A small image captioner, trained from scratch.
Model: 64-pixel images, encoder activation squared_relu, encoder num experts 16, encoder patch size [4, 4], encoder width 192, decoder width 192, decoder layers 6.
Rows from block 9 of the image encoder of a small image captioner, named by matrix and row number. Rows with one number within an expert belong to one neuron, the router's apart. Each number is 128 + 32 x the weight over its row's rms, rounded and kept within 0 to 255. All counts start at 0. Numbers have three digits each.
After each expert's rows are labels from the 100 images, of 14976, where the router gives the expert most weight on average: "patch colour" is the nearest of a few named colours to the mean colour under the peak. Only what is clearly more common there than usual is listed. The data: regions of photos with short descriptions (Visual Genome). In brackets: how many of the 100, against the usual share in percent.
# router: slot weights (encoder.blocks.9.mlp.router.weight, 32x192), inputs 0-95
# up: expert up (encoder.blocks.9.mlp.up, 16x96x192), inputs 0-95
# down: expert down (encoder.blocks.9.mlp.down, 16x192x96, transposed), outputs 0-95

# expert 7
router.14:168120121084184144159144071064147183153183108113144120116119168098135191107167082123115106128155168106108144096116142115139138132145094123110115087171104154139156128105124119126109125187109148113126093058093123157120157088076077176139090176132105118116130082190110184050102148171160109182
router.15:160106097086159129176146077088175161142161117118159126127112145104141189067142070105118093116175189119101141119121151118145156123137112127120107110136103165146142129088100118120107129159131148121145094049098131152114187104090084145148080202110117116131130092208123167085105138187121120228
up.0:108165118080156118167117135114181107168158149133123180171203181127120138180101114162172194106119124140165117135180105124074108182086141114099135130144122175133170187095130100089147070074093079058146160197132101148105129121102115114167102135110088131123135134097136172103074143185139128149
down.0:138090142092180088106151089117085105146089133093086175144135118171138097062076153111097127132130112172156168118100143080153127176159105083212080132111099205178200150109116083186144135151122123119145168120112195088128121082139089161092154162152081083108101143164168152141114163180167120158
up.1:148176113139090183156054142124154111141108088128162145118099135185198128145109077191108139092101140132137124074174128156169175161102115152164147132133124165163127110150124122134155094168067155141144211103112194129101184150130147142127184108119131105143096169150166119080133123158149126091
down.1:184106103142116136135215127102119128116162163113079148165145122117132123109194169134145117143093124096089125126117165098105072208149192141135096121098156145091102117157174153113122178153107105147108098180147155167117058061186098158100110081140126139153115076110112183110132152100159102150
up.2:187183139117156152147092087122151119134141141111166144114100130168194133138108147125114087096136179227064116151167115126080156160077103163112142112144183133168094090149128153116139095210143164130140142094127123156093152094120110180115183158132124081100093136163125158138094178171153145124
down.2:136107107096163129132177076080108176115136120097131086146102122070088155108132140115118087129158155058082153148084097084119112147157171119110103131160119090117169153082151163028149161123123069141143101157144131152146098141097133092101080070165140119082083104179110180101134103103109119148
up.3:151101142099141157146111134097084105128038151109183200174106129147120171138106103117134079165153162161109106102142129154103145140068124147124173140179097100172120125137117110157170090144102114097144063145156157106117142123174106092084148129133120079135207075157131092118131160205138168123
down.3:134086083129170091142160087128105107110130134095124174148125186059139126144184199119192137153082180154087173099092081109096105131086070090134140094133156056074155051146127123116172119072138128086151121125148138154069119097063183115127097156089109106113162118137111083086132130108105134149
up.4:137152131134137108101101131164074170139146108111153124130081080121095111095138095108102120159078188146134199114133089138154125150092121186056145147109117083114172109194116120113055115198147106090100091148156122106123181146120139099149150165123144127100083175123123083111140172158131022129
down.4:147105118164135108119154127144125081130111111092148087125129087152090102085122150154146131121145079131171107118124134139137178115117096077123043125106076154080187074142161143100117121153160096174144136153096118078076073108132090106134138119078135106171127129133165093129163124145113150113
up.5:134116121068160170149139106121077194082144137143138069082133139176114156133128098151171156113081115081112091163121169154142181122141110091203147115162130112140102136127027155101106116096181147083104035138071094192103128198098170135165154098134112202061148121142137078151118133138109075140
down.5:113103175128147096195113152129127105100100136110111141154098079086075138137071145082096171118123105124167164092156150094110141121123142183068122160150115167142072135134098132045126146123065121116068096110157132148093144154116140098103140085108117166121146138122088155130172075102060157137
up.6:128145117102142151127082097104129167179120085108151120084134151094149170100166107110126141161209126115111153102090097106161122060068149113114110141176148091056142136057095123109196118149131158085128098124086148106099161103111150138091156195152139079097129173163079220075085113145156106094
down.6:157036131121086151099109146141096130108112135080079181144141100135085143074102100095135163144169096183136155141131151172101128194136093127083155123201109096127122141127110153157069067116124147165051137130125101108105174099129141147101099168186167142103130100121086176141101111096093109145
patch colour: grey (74 vs 32.6)

# expert 1
router.2:169127083072127138178141058063184175133196116128157112098107156090124177118125042097105073084160151135095158120118133131136143156109097131113080099154135190126153154118111093140119135188132123131133124058124134120110171085066079163136126173110105136130164114186114200081101123170138124166
router.3:164136107075140121176118050065160154134202107122162121113110184100148180117144054091122076115141183138091145124113132139132166159116105126125084104175125178128153148111109082145121107197143135120128133067117115131108180099087076125135148182098113152132163108187104191088089123196131116152
up.0:159127137078081106128099104117196166114161099136155105097162177119173153114102111124063098126175153155037096119105113134166150115125113097143121110153158202108116114174135160113190094133103156098161137091101079134104199140101107124107156147115125111088136166178081148144086127150167136069
down.0:126169168180169096170172097180065174107122077139107147165119076135189156176118121114088217137065175128126093132103153128138156101157109106168144131131111154078101079087114139122135077096124100150096084137129135163169081128103119120183095119072161118162120143115140134112133125131160150156
up.1:187183182134144139150229126101169124122155144050191102160145120121135115138103164143112134127139119147131117133118147138171190136070109135115117143119141105113154117161079175144153118124140083122124066099084131128161099143189097051135091185077145167147097106171082149096113123120169096110
down.1:143118083108145123135123179141105116126116167125099148135117155154147125102121152097156125148086092082157070088123156125118138176155134124126112110136114145074116079108198127147080098220109121099131104130104152119154118150052124126094114109043127134162101142097116123119127142141128166147
up.2:128176125154165157101123156163155101120169167059124100143144162150153192162103188164189164149163160167079095070135118158144099174088117127143156126154180133206132104163128094141135110126113154142121140145095103130134126139125177102177173142152144113101159101146122140146080106114124122018
down.2:068134149095075194077179120139120194113125113077165101137083151122159155135085159102136152180141112133119105140198154100158126108176153140121077087143117118122100106144092107186087117147084097166118107131138121116122117126120119181090132149145148145139098112139034079183154106112138114160
up.3:173059140077092177093105131096143106161085074121119135112118125195173117154158085130091130138073164121125084069102119117099157143127149134133109103169113192089112101120108130111170112104106176136084088083188144101146090115075076133096143108115130127082120132136153210106103097119137129119
down.3:170123084161155078158130094198059162140122129147098148128113153130175097138107167136093104097155139182168172165145121115077119173075180097170098163130116147108084163163147092163145088198128131120142133082171141136123065163079191174158087146118106149130106177141125170102120073118094152139
up.4:205127113137137135141089140103172147097085089139091122122107078180163123156106082102100157165085131167143181114110165118180111109129123053046161143117199106154180145140080101115114146123157142152076168163174130144131143118107143161138153164145127126114102226123150135159116144102168177105
down.4:200172097091081136127128124117119125125177137132111135134126126050084177142084172129154117102099131083125139122108141155166065131131160144188133045123128146136115137137140156057168117092095206095082179126062191141141140135125121166095106148157089163099099136083112181110126086090194103085
up.5:132155184084174101146121129067059188119139114149112128176114160165162106098111118146160117158168125155129109114115152097134110145088084189099109104150156158113116043133116153128058069096149178131126107133100164161091158155093194096116130143140133105082138114107104105107180140133128058137
down.5:066170066113107129136116121119105125103143144109148082107102144158066070156131196084147130106129059190200137119136072102150057113175081147104112122043110122106138077104194158092082172107091119062093103135107074125134164099148134116146126135096141118163147126137095106150168140077111109149
up.6:080132143130162157116109077155140129105156120125124178122148143174165154156148116060154141172085158129098095123175177121131121184104116112072135078111107144158154106109128116143099130172177124131114117080115108154182159183126104155076180151148152122142162107171125107109153137122140130161
down.6:188151114114116100109175142138108114087122080147127142131090122145118136078126130212073087080136100142148127105146147172152137115175088163121162166102155122113089191147139150086125141150088148173145145156123076128166083199117110099087132112158154124135152116160080146128155147144125098198
patch colour: brown (61 vs 30.5)

# expert 3
router.6:111084137161164109138112144148082170146121094140083130123151163092153133155102115094198172104176120182098114130150123141078182153144053057111162151163132153110142154139081075119088164179166152116146102116069071198141138134048096157132120116153170085127155130133181179115083162108124137159
router.7:089091146189138076118112128146068132147135089092086111112169129098123102164103120129177174127162105170109117116119127158078174168145100113121151146167154142055150206124058071128106186151145151095168144147042052144127130136087131147132136087125170134139147127120153192135087120093091140173
up.0:155128103095084093166115101182134138134113081133127125108159110183132145113118107165129114109111109118128151129168075123168166152152172123158125185126112145131165147161116111197170120132087125069109137122153123092095123178147148126186164160067094153119148164129169081089144123129121104090
down.0:137118088171121123121155137139134134094153124096124091143131138083106120174185137105111180162127094110145121082138105133157156139137122129117136161123142115121143190141153107104142121091148121142104155129125103143215153132131114099151115087173114080093100177103133162161080154077171171124
up.1:121126101123099071107089093159150095135172137119087119091123119128169127155092095119129123110140134130125152126135110124132164134154104128163090170134140036109108221143143182152142096119116091090142212113150154082122086136111130170153097143171121133165102092111137170146132123113140107115
down.1:124129121140109094060149149150107133040132134170098151144123148047094110119166209098161191101134073107154056095140151093143119153161119098083139100104149116125059167068156154056124112092143102091122118129137153137178116118104115158131110146141117094118119155128151097135120126128108126124
up.2:120141128126150097149155120204133202119136151154055117143182117130106086152087071085093097158095134169126113085103143042154144174082160144174165079074121109094103137133172143153152087151162141116158135097192103074116100165123087150083175196103105105172171118126124163067134098200136127104
down.2:136078158115160138170073074094171170125195110102139154179091116121154128152130154147097137130150125171119109126129152115120067147105092152205121104197122156065144164153157142129161105154069179084120122115122165115152133125136121161050103175078145099139080139125118132208137134159169109112
up.3:116088112119096068150139092080136137106130129147154107131160140149102128156136088102166110186099114120127140191124078058120127172151090144152160095115144108119132088112173155125108128132096122178089136124069169142079137094180138122071146144073101161085152113120160095176081148136112149156
down.3:063181067182176108150087099074122096111136141133085115081135104121130110135153168085144130089154108097107117103044133131140109112126137143112098125137197092181109143069125110109067186127101154123133100091115127177132101086066111114139083072132168185195136131106100104143158184113192075143
up.4:168183147100116096144153122166126160133118150129137152104088122087086125161133105106147091151113091152121109143106101070137097096110166098085090158164169096129150174122115120073118107108118128079124073061097164124110121119087140184113171060164101163151114093143132165167168113212124115096
down.4:196079122134108144168113141111138173071092094107146092166121093156103158079101121107147169142109090161124081070145132111159104180189088156130164126131118074141163101125131091110089215126155116095105109165125114125133103180148103146156137171145120123116120068135123097064136150175136138144
up.5:117181148143171091164111127082176169139160156114116104079125122161143141148107135094149128086098167153105139146117089141108085137092129139138156172136136122114107082186105109096050110098152141066144085130083113163089088148141134146075146137127152071106172146143174173103129147130114133081
down.5:119108154149185088101138105087178117196141104100122065153157181111124081187119126102157138108133119079157175096079146093121066142150078116146167137136106119149099145142100159104127118154103132105095143154090079181085111122124079210177077123184094122181138088100054186127173147070085068124
up.6:135155195108161184122068117096133153155083078114116124130153184132161119131151070155097148162159143170145125172138149119151138118073129142099171156108192131125179167192125138133128059102099157139115028045118129114139148116132131093115164157068097121132118220123118068098150116117181148104
down.6:051080063143177084127140120082132161131096159153126144133074153113207101118124110139169122105171131136105149112099163148108126071106124135117154099114101141068094146115110118130138159174162171178120129113122105177142107135126133066109143110175105148081161140092121097147106160128162106154
patch colour: black (98 vs 14.2)

# expert 13
router.26:150148109087113091131183124055088083150158167116133108153094079107076095097142091156097175093128114064145167112082105075122119148197164196126100161110114115103118130144151154109183171120081116132144117173137124124114084111103132130131046083107110118124092093105155086067176084081104150184
router.27:136143143146145119101166139100066087125160129139151109136107093137069098087159085143119177159163115061119165107087150109120113146220122160124128131129117139100108125095138139128151152142090088103138083159110152159125098116117128159192031075120086120141113069100171094094180131097147133203
up.0:118128165102156109173162132140170149090122101072137133140144154123163109136112106078091092127114143119133110091131115137169156144104090132097165150115178164104110126119155152092119152174123149098117128068132105118143168105128129130132196177142136053085113150183109178144122109183177156079
down.0:170142061150061125104103126155112134113140152160169126146149139143138124091090073128152197093096166114130134159073096156136140158126101172123110124097182133148145153133123068121120109090117142100093147155135089126121118138074108069100136186132121180123137122089132093123110131071092172106
up.1:199144194078204141116052054127157144084114099096139116173139137178157163127047063151102102136097160154129084157131135123137103173093091106111132136163144183146137118180123077142151107134139113164096132056105080113073172098137082152112149155158144074082099147139097101135102170188164130082
down.1:133066118064121139173142091096154144081157116100120136151169174093135197084122179155162088089155122092136162137125129110094157155119138104117120159136094164104167095124152137105094150207093097123128109096109123153141115112107152124115108166173164133052129125161102188136153138111106131139
up.2:161131136195153144139102125154144112092183086115149141139108190138081138172134095172149087150109141135065090144171162162081159088101096107126135116177222171097118109110062125143060165143175133119119124119155101153165201069104125138122167161111142155113195170143096142111086166185189142057
down.2:136135140125087131162107155072106075076077166124122123179091110121134079168082125151068122130100147073083108125129113180151133081136170122158157184073126146094117120194164094134118155083072176126082117131159177141187090134065099132146111150089132161181100144091084115129092165155108117149
up.3:166171131083091090158124141107181088098124115111154118145131128153126111121144143171158120110112161186150104187163128149142121102134062152083142124163132095105176123080164114173094167127167110078133126186133109112196196123085154125142173182067105146125131156160095141143095081113163139056
down.3:218081105126054076116163077130148126180152137131182132098101162104158112134098160112094161104086117123127141114134108091187144101081107147135182126092173087120135161114154177064077110117109112150112081165107161085113062135164166069117136123110125085090130110102203124129130132151137136162
up.4:120176136124125116118086088126118131155124104150204166136111090110136126159122118121120079016152126113169098154124162113071181115121142134147099141119139151108089104149136095182129115125145213071160111095121160136080121138086136118136107164145147085095137105109106124157154090140173161115
down.4:098140186086125118101093140100094116109104146131072128175142175106115137143152160195151160187105149125122148117105127187155107119172113159135154108162118113103075133090124128116076177083157123137102116163148092118095194166079156135097100133167117170094096101131179090154118180124146107160
up.5:118158140106153133156057112101144146140134086153170102156178139144166127138167192143116060142109150073056164132119102129136105193124129122074195069127148185142126127092085130140187131053167116081168157148143121134114089190130126165134148142143138162166125173134102159102121155181121166122
down.5:086108090099134164149183107141128089161108150122073129135177100110114129144179147180138135021144130158131133167134131106134127158096183125112162131138169113110168125136175119044088113152091084162133063058135100150113137057120178075100201117136111171136156165187166126134153082137076073145
up.6:124110174135077172140129116110155174135159099134136181148124169107152172135140086111157141110135109060123106146145089123104202085126095143073114127160095152118158092161169071114141153185168122144135126130125095140137081108081141105119112136070163143062132091143094197100059153174096092111
down.6:126111153101110140131179134115111136152140137120076135154138167107139105107133109190106120147126137156078108139105073132128107083108135097131102147168168163134156161185106146141101123080134142085109123141104111113130162137104084161109123096161152130159118079108069145130133183128162126110
patch colour: pink (39 vs 10.1)

# expert 11
router.22:129131112090171154173133075063152177136178101117125135122124166082147165095167092107122091130154176129107173111127142095130143134152116118120105078150123171122152129112116138130092134157112148110117079088087129177111167097079114168147102155128094115128131077185105170068105145184156108211
router.23:168117128083148131174136069059162170132171123117140125120117155103152182112161107097113080122168181123073158116135134109120126162121084118122109083144108156130135150102115109126106126161109135113123088073090119147112162126097080179139096191132127126121147096199107204094093129205140123207
up.0:131070143156140167109143118111175121178145164118100158163111142074096081158150105201117122116149116094168153118116132102095099157118164195098124080177081109136136111157159094132162194096112141194118142110137075185149130141122169164072122122117075114106154137107123125149157145165147066148
down.0:132109082170165121182171151185057151105157080115099107179096116094082124149102125118159100151120141139114086119134063147111169118129120072147119074150130135136184142128035148147134147093170098140177121073056068126141119090163127156116143128125130079128083089139051084131148115164166129149
up.1:171188141105125083145118081083185131174223118124144095123123146145166140158102097153142110076129138168070135145122111068141147113098125157125119136156145115121169169147084079172116153181126139086131157121154109107087155082122093176142168206114141133121124130160100158091108081155077141099
down.1:131113155129168167096138185145125150091114103126116151077159122098150122158171191161168153183096163132144148158145193103116092084166115112134147060104147124157116123085134155132066118109138103137104102173136152170169154173187123128164094142167121107124136102114121100153117174126177104136
up.2:094102101173123182145174086205131118177126130158143121108146109094118136128134057130147143115097140118107047103109174087029155151092157121151089128165134150137140150158107132129130080133157141100098167114144138112157145127148079108158176105137105129096117148225116118078146139133212119111
down.2:124151074148151119140116166094187199129159141153129096172081096097127130166115121151146143083186144134184149077097177136074116101140151124114171150112158186131127108164147182137140073136115147051184094098104126115144093131122155115073135157108146108135155122079135072178111168154114196117
up.3:105137109131181168110150127094144152115119110126122112159161079138092123156132173103180113099067145135091061148129134121099096130160135074172134103179039112136171101115149135091171126149134134141106156180135102118084111145163096149138188126127197176119099172131192155116111148076075140126
down.3:086126103143162109126120187123151150130088096152122136147089168175072108115098166047149132084112104163033135131131141129188104141122141116127133149195087090167165098159070141134148129084167106160150038153191138203077111132138119119132172148120094105174155092137147143131089108102126121035
up.4:173134080143239133148146111124086167095121131149140141129128154149089118117183119178134158172083120171125116108114099122102072103075083119085124145068111117124134077199115134165102173111109134159097120119145112116139158115107151126152110152127127124119109197088077192109100102146179120076
down.4:131148141155145092055139112139178116133126156077127121119156111126126153093070139078117078094110195068153134177127137102131125116096086152076116117118115093053140068165078105102178100135137140130128140135124131132148160183142148139140138106109159139144116142155146125085155134114166066074
up.5:093160131137127095127088069093159123107145139113123106174154131097100122139128147139145100114122151120108053105116157145132116136076165189097121140071185165177156156132138128121144120115101210114127168124084129074169177162121129174107135140161078086149124124117176115132129161176129135158
down.5:120125115098104114079155138132097133175117100124151090125112080148073113088131161147079098210144146165079129171123109146114147052141111129109194088148156086128093164155086148159106097141094112076098115168160131128139034088159121121133113118099135070178073092106106128172038182129116163131
up.6:104135195142089107137180147171117122088058113124085117129119139112183158131112168107140135113098183182158108137177146167131109129123117107119105118135144123148124133162139145093150083123143128151075088150140096174190141127082130116086157119149080143066160180169164131139093209084175118179
down.6:128142147174074134118140098097055144132123118123192120185077101116031156179119143134110214118145104166123180140097096137159154077108180166115108195105181133110134096172109125144143136182128179147086078118163136095087118178125137128144118122113143124121138108098138075111145182141151158173
patch colour: pink (28 vs 10.1)

# expert 6
router.12:166126122097173154165125071076170190137162102123146111120130178099156198107146082099125079121157182120100136128141138108130156138112096134113105098164118164140147127108115129126096128187124139102120114042109114162119165107090092137126116195110102121117134087205109187076088145192146120190
router.13:156130112081154117174124047056160184148175109135159114118118168098154189098139091103111097108165176133070145116141152120140157135123098134126108082158134163147147139102101108140113128157114153113123107054124120133116150094067069132118122196123101142132151093217107203066096133209136113154
up.0:164151094144145089120108125134122105105206085100189090123133197101110160170130101146083082093074145146140092116104145115187156146140102103144134117097125127119153175128165128095106200133160114118177088183170113109164104100137125184084156104109092110121091108145099164089138141125151112167
down.0:166110133128097137144176120130107129128129151101116096073151109088123084109114117178138114188103120125132180115069197144082213137125137115115157100102116186128069100147103147046153174172134141104165089119178110106094110179124128132066126116122119161127155148129144116181095181130127088150
up.1:161143068115142172134104056154151146116140116088149158161091115118163140103090131155177075113135156147135113156167124097125141125111130108087134103165147193159155112121050126110126099155141088174137154096109139077086155154061137125069166187113084136176147178167128135107123193129188148124
down.1:103162125128155104168167086129109144159171140066152130090137140120137127159159156081147143109155177185101152078106113145092133150140133147145088166160163092129179128049129082185071121166146169122121083103067097173144133096167155118123119148122123153122166155144140119115075127178091072166
up.2:111148110091072105101115127146143066153071104161135046145151115171147202138147161092155072111118103130103091126121118171084116120061073132176142100171106083084128127149146068191089094085045158107103124149175132135149179149112112135069142120156113164153144132122153094156133118131093135139
down.2:131089155089138118099151172121114134101126176122123158131097091141156109121082154089151099207133075162082122157126144182107145141157138116107135074129145178129101146132115119142159185190147108132158217129135149139086144154126131097120114106137061098113121119116155132133150111149121141080
up.3:151137140154158125066135133135127135111107140145115151193048111151151191137155125130090184177073102174117092112108087166142102137163058120111129166081104189126100152107124156101199103109129062094131183118143105154110149150125129067101169140172133150104111105109121164164196109073130125176
down.3:167110099165125136134119130159124118147145101105144180151195146122097172093082145121095136107100122165142125146110095168121177113093119149191137182124117183137161088132121143136155106161189156118086177132178165117104086168070117128163120143098097175142186151111130103148125166093089133054
up.4:107103163157161154113118120097147161163118099141186116168116175106126166116149116112134111065137149125171184093048088083051110182091139138127090125087121153169138127115113181136164143157123108133072178119112148106173132157116110126063130133103123122155142199154119099132143134130047146156
down.4:151105096096104121127108193218069137132153110117104089113118140076147090144109071176173133120107072090115128129118118040098133093133076132109182127082165142133135112091137096078137148101088125114166131200113178112069084150133134189103144164152156178118102140175067175136182149167146165144
up.5:115085082111198155105125127114139127170108102118051103108156144200176075127125075058109124130144128178062104147141114163113082159169167129166081079123086127132198141106138161114088150106081130176172142092164142154158130070082142106161142107184142134044105147140111133134115092115154082065
down.5:127085080121133126128086178136085144042087123157129141118152151178144118150112165067110099126076069116088118138128148121115141155175151125077132161137085146165157085090135118156062164140151158118106067162143156114108097103060125189062119113133153157069136061140132132124141130153105098134
up.6:135133139098116152087168168141137143080141161164087107145141086071113145069180111065122174119094157158119169076148093165120130131115152147070132147174134129138106169125101126142123077154144145095201134126118080120181121127114094089143160123143101116154130197235160101098184082134174089153
down.6:117127167112121151101195144118130087112144107130155100126078068066174106148136126062129096139077112111150149121111084140132204110161090069073124101148113067118139132116138117074106103112184102105198162115143148171138193137097101144149119139087139161194142085138138087153089202129114077077
patch colour: grey (70 vs 32.6)

# expert 10
router.20:100080116153186125107092144131109192148111084130111177091167105118184115135110148115166125127149111194093130201171095129117169079117056069143144128137077124107177134146057125165044153153157153079142116137089102148092133140075081150134137133218166120142138099132160167116037125102106132154
router.21:093091111162160116085098137151109153139080108119088183085181103116196105146102178122149137133114112191130147150187091153125145081123059107156143155122066105102175100180059120179081125108181160096155134126085111131096100167075115129105131120200159090150103116126170142146058153094084129157
up.0:151145134203129161083130183092090129085144121155141158098154118116121151136154142117165103140078137099160153135108163140093150176166160143172159118132115217102140154164120110144152096147184101174109088166159062164076146120173134086165109183110085139135158070101110158165133117148188065126
down.0:119074155129160132109150115053183103093083166149118093198187134123128129123166176105144157128217154104121120160092142102119116118094098166132137164148170105105076083092128125156133137046106136084149124165110130105106115135087082124114146094087155118166096064142125112098162146110082094145
up.1:141080111199178080096059141079119131086141142097153153091122112113141147108117122151113088131177139127145132105137078149123129131083056148129134110099126113187104118117103171121119125128123107098147161107109137127129119154105171122079079083092200107118138120135086131159153143138090113092
down.1:098120096071139107129168156154114106206127130132132157169090135085096075113051153100099110119159121091139183094088110116174111115134105083113127152172068159110103172103157130116139186138143169121029145141123147066146184131056098094100112140187179092093138116138124080203167078083101078133
up.2:125148198133092124127105119119081109180114151148175104152114177150144177050146108128164102029089083102158083126104154114139120174179119136128115108113148108142160121081143088121182129162163098103124121076102157109154100133130149125117149188111170074152143183088113146124147112106131139189
down.2:135105113083086174156165128146107195190107176115112139144162118125127151075161198157131081108135094079124143098108123162147074132103173069150089136122154120085127127124070126148103113090116151142112167082140163114154113126082173127123153087130117135143140131103088179162075142166104113098
up.3:095069102075146137094150104099143135144088105132109074088157131102148122122162155150110103107172107146107125112140142090056093119104173112127146149100133155150144153219151134170165085101114121118096141189158058106145176139146141182101129088082177093055167125137120126104063097138169092090
down.3:071131100132119127161094048151090102095144129150162123111138108136170129082113124093159156182130117100125151137076214121125133124164135153181082123132183106097188125056103130106108117108130131140162064131122140126121190156115115135142096102088084143087160130165122064154144110157122135140
up.4:138155097068137152203115089103204145154208145120123125141104127089104152147148084142168118145107128128135127126103113119156187157075126111199136151171130109111183122125135125147123112182136133099132158135063125109131173094151132153161171159067124168130101111191095149081092087160090094161
down.4:120068193140165142188141126132054077123135059114092106170174095150109121115099145126046137112077083153149120154168113094110101146148119175144117136144136073126148114105173138081134119131156076150102118100119101121120161078147093123093160169128065161144137103060153113163137104075167118114
up.5:129185177154120135077119099097172141139205140064161130088150142143100175101137141142168113131087132144140100112147162105201170138081160182108151157135097124123136138104157147076095106106154108176149137124138141167056126139128182105116133157189127136107127134178134132101123156078157145137
down.5:127129108147136105112050115077150161154105153115161090100120143131091166145159111133128061125174088173172148210082158100097121113132121125125187176109063127172128131119089086199151111113151118120149126112127092094071139130152095146117113104119112067126179113125101133139126123087137111123
up.6:139149100121097111142127161144183164087220173180154146132139104103049146163101201135157054139119068103093102140209133099118134122120134121127102112157120129152125139196085091077113116126101143166149148151143058127154166139164126134217137127122129051106113127100138152121154148169121178146
down.6:126118125114130199112113072161159142135135122108131166141146135090081084159212192060084208145139135129075150119156087084135241160077170162160150124133138131049172111136151136113115089104148105115133141169167119051078137107130185123093142141152176167109094096142093160056106134164148120104
patch colour: black (77 vs 14.2)

# expert 15
router.30:142129110041138146173134060059153183162164129146149105126120155069141157097132084096102112076166156123115126135131159097162168146162097144113104136117079162136151124140119140116120151167125149103106124070120124144121169148060086141137086156129135156125138071175107174084111127144130105223
router.31:165120131035151069159119089060120144162165116143190102119114158115146173087096008123126124086149161136096095099085155103146171116147082112099100132118093149152152144144075113126130134134115132099125120081167126130058150098029085172115117149116096144163200112191133150103108109146110138153
up.0:142143128133129164201082132119127093145154230105135132133155119154162134163146128069111118123156180167175131150150086180123087123052172174144114129146129120161151106051170100147089099155196079131120138140153121083166111109160128096058120112091115080128128116117136143151083147099132099165
down.0:192147079174184135153113096106137142207116083125152107110093120123102125144170154138121138122118128156115124157152091089147065131137147095113133141120120132127210127191103168069068195137161125162101129097163126133167149126081145182137096209178168167159077106090105112090113149204152169171
up.1:205124136129097100188116104196172121098143112167122100128152142186148164119127104112145148148090110112102092134102103148125165153129112078120167160144128125129166109152144146126090130128159107094149129112156075092047138148144095089142101159159122180118143112162195197126137105102160111137
down.1:109140111115119065126077129077095089110101142084135208166123112141095173118087195200160143170119130069116149136095124173097102129084146161129152095110065098129162097127036149178146097142130157157166145168155172147097099128115153112122112127156089147102119104057128172232093166118124142167
up.2:139140110130132176105107139107111151113162143157136119084134116046115094154180109125175189142133141139135137086149132150181138124120143132156116137122113123130113095158149138158078139138085138110120061143122141138143122145123111140166136099119132135124082098127161090117121146112122115180
down.2:105142171170097140150131142180108102156078113129150099141128126154074092126118132118111149157161114109094111118099197156109112109171181150110161122115164124117105151096174139100117156077158151121104108223165136101189092123131127167171151105119146142133176177089101107188154126087163173081
up.3:086170119145172148161117104137113142117173054071136131102085123155131112158084119093049094135122133142086122129189124129096151165124164095129122090137106120144092133141168105105142077150096199093146188168156121083120161138144115142159141176115138098054092115143110131161110088192171113085
down.3:148134127146132130118110115086080066102099110158179106142090070181135143105146102173172091180073095140149129086135152151105147100128151127161146134123137116144125149138116105096219121167060189171130084143102175156165115134061181165173086129163157083153144125054149104177152124140133124124
up.4:162068099131103157122128097132111142120104114102103113162182128077151085098176106132124128177116120114157095128127125123080107093073151141051179215123107106111108079224115131133132114146114176108139219133131152125163115147113166079107131121156138203106186204062134133138121119131092135099
down.4:141069177177134096163197158156118129169129068144126153137209206158127118099141141107136188173147151177175114098109189096129165138186154114118152121169157107115158150109164165110140117083150134099174101126167121105173089097123159100135181136175115143118089143032111117127160190097149104131
up.5:164160137094160108144118117126097123083102172119157148159078174183153172138114147112132070117152147228107083127134149133189158098129143169087121109181137108167181146127100115220143161174155133186132147112118099095047122128087125122055112120077159104143151064119129111134057152084181091139
down.5:116071072109070106116141079077127114135124124116098090113101130131137144158151191095124100149208103101128135104139136155123113102151167126062190106153152191068192115105169097087076196105111165143144182152098106089147098116089112120178192177202131117106105094161109161153102123159146087077
up.6:091092142118157099082139064068167111162123076104140124109158196160168156179141124136135115193091184146112089127092117125096121196095085163123140109084112118132154133117087140112110151138125159125164137161133089124073135166127121193055217193094136109135162150131130140139060135163090146118
down.6:103116070125095129161107120138169157100145052160116146187167138151156136178195088085178126124152074107106141139113147163118170156109119124161098112152121076137173154080118135132131087125088113151105123110116178199080160033098103161096104165130147076141081156125237108118112169124111159115
patch colour: grey (76 vs 32.6)